config = dict(
    dataset='aerial photos of the United States (SatlasPretrain)',
    crop_scale_min=0.7,
    encoder_mlp_ratio=3,
    encoder_inner_norm=False,
    optimizer='soap',
    one_sided=False,
    adamw_lr_other_params=0.0015,
    steps=8000,
    warmup_steps=400,
    adamw_weight_decay_other_params=0.01,
)
Rows from block 5 of the encoder of a small image autoencoder, named by matrix and row number. Rows with one number belong to one neuron. Each number is 128 + 32 x the weight over its row's rms, rounded and kept within 0 to 255. All counts start at 0. Numbers have three digits each.
Before each neuron's rows are labels from the 100 images, of 14976, where the neuron reaches its highest value: "strongest on" is what is common among them. Only what is clearly more common there than usual is listed. The data: aerial photos of the United States (SatlasPretrain). In brackets: how many of the 100, against the usual share in percent.
# fc1: MLP up (encoder.blocks.5.mlp.fc1.weight, 192x64), inputs 0-63
# fc2: MLP down (encoder.blocks.5.mlp.fc2.weight, 64x192, transposed), outputs 0-63

strongest on: building (88 vs 41.9)
fc1.49:109146160123067101159185057101101118110147148144101122131153150118161088160131139171060133118204102127086175137157134168102125094117128145078132082126079055159136098103104156121141114127131075
fc2.49:123095071132090167168102103110092125098163156114121118168152150138142072124131116121128102154112102180115131113142131104089114120118059089151066186108109121178090057073114067125174145112084099

strongest on: building (76 vs 41.9)
fc1.32:106174124136194170168151142180205092111101133050080137096115129122077085133098173125105120172145087141091150124128137144159103115175074153079109117128071129165123158142095124125142095124146103
fc2.32:129112162129134084108186104162117199162096098108144099144122117160114150153137118168147153126147135202117057101089114112118089124148098126078158070097123150097105128087130173051134165184113103

strongest on: building (80 vs 41.9)
fc1.6:069162157105078098117129159128140159176179128077160159151102169106095098126147099136173057103174122120126149136097157125121127101131122105191122136109162170129173128165131152065057093114168096
fc2.6:115086098078145133112126120125086058159138115116177125115124133174151104087104120141152120106180207199095080114100078141113102118131136149154121106149109085135214117091124129143106158114106196

strongest on: building (74 vs 41.9)
fc1.163:127120180150113136138167138096136133163092146100091085111139192087125158090056055102109132124104135113120201150128120121124083158098154115107119141170123103175194185143079140172100152115094109
fc2.163:068120109142136092095106135116131111129126094175069132153166119173140166155107128130162111107142121137178119159075103191142077106167155141167124153055135102101184188124161155182150117137186098

strongest on: building (78 vs 41.9)
fc1.30:104093142113141156131115149189135110099091131116106143085121139114163091065181130113162121187122036106134135154167137124114099113161124153046168196172131152140127145083107073159134148148116145
fc2.30:166187097186136111169171101196129148055120122106177116136154186092136167084152165107093127107156143123120096117101082170134134197091143106137108115128146077138161106119180161114090130131100113

strongest on: building (77 vs 41.9)
fc1.19:112147189137119102117149120062146157161153169150113104112121105127119136184094147114103104081148171088095141151193074076127081116109105147079071092130116118149158099170135099093147128097047144
fc2.19:119132141136161087155143124094154117047108128186113122144125094143093146130121105135171126071164142141162150130124073099130180141114152113113151114158129065166132088044147155183071082093095093

strongest on: building (85 vs 41.9)
fc1.24:148148094140066147149147120165099166140101155180161087112104104120113108137085174114157177143126154118077120110101094152137099089127117124174066113101161226141161180067137114097133169150134125
fc2.24:115167188101098172200118085102103121141173175107113109131127189172174101118094086135142111121100191108129053133115144108080113129112107096121155173125109152107101145169120153107116133047127137

strongest on: building (83 vs 41.9)
fc1.183:126089128079147108154148120185155104130147200137078136093163120173154149131086133128122056145156108108160110132136159113141129092186114082080155135117113161137130084070182108119057113094163085
fc2.183:165132103114145102136199170222141139108090114073193087114114122145148190141187152126134114107171143126084070143123128140155099143119109161120137141171120068136158161151183175125125108148114128

strongest on: building (76 vs 41.9)
fc1.26:152143128118130162138123149175118179138151118144117107155124122194094164137110122098153156150142182140081146092172224159145154123087138131098142115084114208149080130186081138142180094151101114
fc2.26:167165126101068128174118124141139159162138115104149088083123079129065088117092138121194131164116130071164141109132148099187118122147161135139179139083137144089144121100109193151149116120162213

strongest on: building (78 vs 41.9)
fc1.174:115078141051171122140163121131127144073128198139166105132187166131039149121102178150164114119114153096151161125104106113146125087100113135099139100152105139144101158123188076139143182166153110
fc2.174:119171136096153130065163151168141143075148112076158079078151130117158186139110129124162144096167182111139052130153118110144120162125115116152094089174125144178155093078161166122120106154062141

strongest on: building (77 vs 41.9)
fc1.37:086107104156151092078088131154162163126154093127093158096116169134164085131136093151151137112075134132145173139088098164097151136139092058155167134166152215160079168095128108087111093093109137
fc2.37:106146194193125159120161164079128107133165113172096107151108108178085121108093160166066144150088147168124109103129141093184155103121079167122066117110129175089114145162072136101124119132173138

strongest on: building (82 vs 41.9)
fc1.60:123179127102081136157098096148156088150129136067079073071103129132098172152098102115125068150137177086113069197118126105154110095169160103101136129130119145110182081181136129084142112110107137
fc2.60:098140086082116089118131184158134097094115112130113103185087073149165151093111106117159140158147105128174117129117140083104114173113178118116144133116148119151102100050184075199109072144084134

strongest on: building (68 vs 41.9)
fc1.165:112099058205133116150116145185152148170113161044123141115119156083184176161155108115069126105129130147151144109102161156136141152157148197095089125129108120117152088121134159109120099167123072
fc2.165:079122079077127134145123163154124182119118086108152176088168139172091118103073156074188102159103185109136070133123131104091074151154089119123101128138151144107065106072116099147107132097104142

strongest on: building (73 vs 41.9)
fc1.39:168180153099130092099134131105125147177139144162158178099174136159181174051160139120134127093144150087139137172106125168134120170133181176126148140122175146141096198118115079143191124118152087
fc2.39:094159091134125092126024187171114146159160139158137177151099129138049104165107150101147133109116164145126085133102107069090140106193103124176133106127131140144134162120105125114183151108090156

strongest on: building (77 vs 41.9)
fc1.175:135158127164136079165105147132126151176160112101135115116064123115179131179078132153101119124160141126104114104093103071144121144119183114103108144122151191122106117127143100173041054128054111
fc2.175:146164102101079128121156179168148127156117140119153081177090143096154117080119118160176161099161128140139136171166148143118122080122188128152186071111092139099083177102085147083167098129087179

strongest on: building (86 vs 41.9)
fc1.54:079164101136200095195097137138146112084111128176153109166059102091110165105144136088152173113103081121116136123098116153142121129183104087144084109140179135145110153120106093095119167170071088
fc2.54:153150165102100180177118121136145106162137129143173118113163121081162110124093155080122161116157160089092153073164134123093106129098161127077053066108091124084133159134151204103157084154148121

strongest on: building (90 vs 41.9)
fc1.48:135098111182120158141081097126126151091144110089105152106088130108164137113131116144129129188093104158057141170180119204176122103140074100116141070131113124199119199135110096148136110161106162
fc2.48:077064186146143193158097152184137168165097120139185129113116135113130128121139175115127149197121158128152100153141193146181144075114166127123076130120057110128150165108128096154124118165115104

strongest on: building (83 vs 41.9)
fc1.171:158131090126135139133093154146116137117102145126108118122157084133180166186037152125111109148196152077161154150179167089146199124157128171059171138144140150158080131135114145109135128161169144
fc2.171:129097202117170076127117132109152107107125104086144152125143155135124094146136029107123109118125132068122150095130124096077129132158126116151172120132125199142181125074123064139119134058118072

strongest on: building (87 vs 41.9)
fc1.180:070122111151113096159112146129103127155128132122144137088085167143099118140106147143100108169108094137187166103063114082062093155137153076109085108095069104181180184150093164139106156171141113
fc2.180:106140161174154119120131118130124142162160184213188118163142147147129145168175113134117151105150159149112111136157170201149112126137143077147124065097170133142204100135124149123074131162169180

strongest on: building (94 vs 41.9)
fc1.55:069124157121159159141177117164110140129133132167159165186147100130135069084113176144200099153108092103059146090151169099140123132133150139151086051105114144136170192105122098121105141142149152
fc2.55:151136161105091172141169119148118172106090114147157074139096132108110109119180183113130118182114132174125062155181190170099119123124135186118115181131117042136137124100180103144144153129128086

strongest on: building (94 vs 41.9)
fc1.38:127150205110145131136091116145111078098151086155121145121109165143145107085121104075112094064187113091153086153183115163095090161172128106159071119095117118104168173103138104163079171146105139
fc2.38:171087130109105120154145083119169159122063091071106088103147126075092111123132178153110121141082101118153108102155169045110120079122080136167113180134101102099099145134103138082119136130132055

strongest on: building (83 vs 41.9)
fc1.33:160151116112100125135152088081144139102116075074162084109153079155143178116046073096122117127127109105184120104105088131148210119132148162143131128121122169112167095118147106131156132037132127
fc2.33:069171078063068153149161155074126094092090163095112134111114117139141134137118124105141144146122142120118163155093140159105158134130127065113178164197143129121100121139171064162130069167081158

strongest on: building (85 vs 41.9)
fc1.44:143140142145164147191184142131159141114116051136135059136158114106147140156124087127168131177162099181090119114118120069177083107121194110130110130166120108126197154164154140152124135060148135
fc2.44:064107106087102169177147165120133174117082142124131060149113113151159135066170114189117118068137109126101138108132160209070160159133117114151125103161097138142161095155132121142156125195118142

strongest on: building (83 vs 41.9)
fc1.0:074144048182141121100147162168128119137135134178144109083139143116116172096155115139119113105110094124144059087124146182150095108110137157177118173169201094135142111113198098153090106119091142
fc2.0:103151090121096152137107087074110106119153117165119137142101109206160104117131133103186122185122130138159193121136058100131141158120067163158072167102108162152157107153043143102124110115145148

strongest on: building (74 vs 41.9)
fc1.18:085189147144152131132075102152136160104153114111106120117088081106089113161139090159105151121163174152122186152167204142137145138165147132126117163101147101126098158076190092171158106050106117
fc2.18:152073160098147138130103093162139097106173148117184158123163122074131135144139136151135091134107133128162121087146111081153159126172119128125217114103103060083085126165118151129049190144096108

strongest on: building (72 vs 41.9)
fc1.172:090153119175130088146200182118105101128150082170152114105062108122160144096184172096148144107156144143093141137098193154124131181164131143136080161102097148144181117154071091146101117170129130
fc2.172:121106094112106092133079119133131086107146160121169090141112180136114106158165140101143158115090072140069093093176212142110044104090106109100132074126151151138125129076124098096160108088161123

strongest on: building (86 vs 41.9)
fc1.35:118123133115141178159117122161200136178132162156050121127086174159102165146143184144137102146181134137133125119080137124134117117131153118090118135194152121180084099086109181129098205147169146
fc2.35:132124206133157158094158127157108100105139120122153138146146124135156077124169135109142127099109146137123076119147084113187080086148120149162024148165109137117167174208142136127128121144122054

strongest on: building (72 vs 41.9)
fc1.10:147145124125120131102157152121153191104146080079144177161110138132062119077159120159139119205117103203143131140105115119102150160159112087111116140174111124105146151223148155183153149115090116
fc2.10:142096099172145116092102130115071099118147129104121124122102160059112107136099139093170119108164143143152155158116169080109124170101061124108120094152077159155166057085085079197099154161127123

strongest on: building (86 vs 41.9)
fc1.43:138114134099123039135190113054120111129187112078147110153125078124119099143155151055105089105150110141121110110110089099146092130100127103102133095106118088152177092112152097132100165051151130
fc2.43:117114080120112119179106142144100093070063171171095087149152185102150129138195071195127106128095078104146102159113154182089118090161125122096117163139128096185126140169133109141125105150113117

strongest on: building (86 vs 41.9)
fc1.186:144086106120112057070126082116080127127137163158158158127127133098142096071152138126098110114115149136204131134120119114117179110107145190185132136121083084104130104189187095086147152077170134
fc2.186:111111070167137169114109169168119182114130137158116183106166187106132183157180171092137167100110129102130125127123106145059161163111167075104131114135170136128085184117135128153068175143105102

strongest on: building (80 vs 41.9)
fc1.58:107092061133108109126110136216096150100128119127175110056106142138188118122111175144114169154129116124088101145156112186126134073098166134160083123096141143140146116134143216087130111138099172
fc2.58:147122169141093142150125160133169166144103057081135142126141094149148132147149157062060116108109118080121134085114108095146100141104135041154199136146084149101072097127176151103092133117138161

strongest on: building (88 vs 41.9)
fc1.182:128190113119136150169166097153124119093112132138131133104118125178069179128176109163118121050096131079092140119115099137121100159148080145135148110190120073148183162046180123134175140122118140
fc2.182:121058070111088112164113146075103132160140094105094176119126113108135155123108181127151075122115161161078108128133152096065101181079114160140151145084173160153045129132133072131129119114137153

strongest on: building (91 vs 41.9)
fc1.11:118106101154145141136159128215126099194126122102188153134159109160098156159125076104106131104111144122129193093101155098085150111179112098175139154154121110137141070150178174092115092068092134
fc2.11:098169093137097167137107101111101115098111065143087169062129145071116139123087136154095082158129201151098096104110100105129065158107114118163118122129071094124113130145128122137058159071121082

strongest on: building (77 vs 41.9)
fc1.15:088081135114144134111152157091121121060179148138103126149188093114117148135093109114153155115104144116103037096195095172142134103113145132165137088147059174115116089096105131163150092088080135
fc2.15:149153122158109118187179208093076095114119120140083153140102106081093105150076118090155114134197138152177147149155167180071105124113152112155114113157132159141188153167156123149143088110110143

strongest on: building (75 vs 41.9)
fc1.31:156103083100152076090176118155130099119083091161120142078177113157171112080094119109139118110146047108151118105105063092175151169187159142114114142116128158133138112072156123078104137086099141
fc2.31:158144111151107122112095174089124174123157173131145082185082117137128110133155123104085127150083094134085111085089186106088133140112086034147103130161088156128109143166152155110160124166056135

strongest on: building (72 vs 41.9)
fc1.190:196092151117136147130151101132116169143138124109124136137120097120061088162135175110193149190077149106100114142141092098166071193078104145165164144160141151176154124066134094142149105142172122
fc2.190:142148171084120138124115119072180079119107083115099086138106106131097101163164091122088080180139049162136124162149126074178123095100114147177137132126095092131057111137092131117128169098087100

strongest on: crop field (26 vs 8.8)
fc1.169:093069192170086110126134108093129150100114072152115164082061105138167106118072068106152124089161166166126165155103106147154149130113159156166112126112133044139118134127099130157108101113169164
fc2.169:153068115093135148163158141144142105133143164140166139164111128082091136126109105200167112138161154151129113140120151190065120109140092187099092093167169066126098171116151109181196118130132087

strongest on: building (88 vs 41.9)
fc1.170:109141127143092185101087140178112128092242143139096223142165126197190152114108105126145137094133117143149119167102091117117149128099108085115132143146160121155104094156163120133160108113112115
fc2.170:163121093102131109126107076108117140154127096161063090096110103155135088154103096083129157086110089108111215128104086095170079173126099095123174111076130164142138184167112151134113168140178130

strongest on: building (72 vs 41.9)
fc1.177:150122074077188106125140132097166142059142100094146106128115177117149135157141121121149099121165180092067127136124146202095126126076092107133106075178157099127112139119056119180147131143133081
fc2.177:143080114101143093127064101148130116127117086101166138133093117086133169140069172117150131176186127155159101157207154131153121136081133160129173154198072119113141113180128144120167107092121176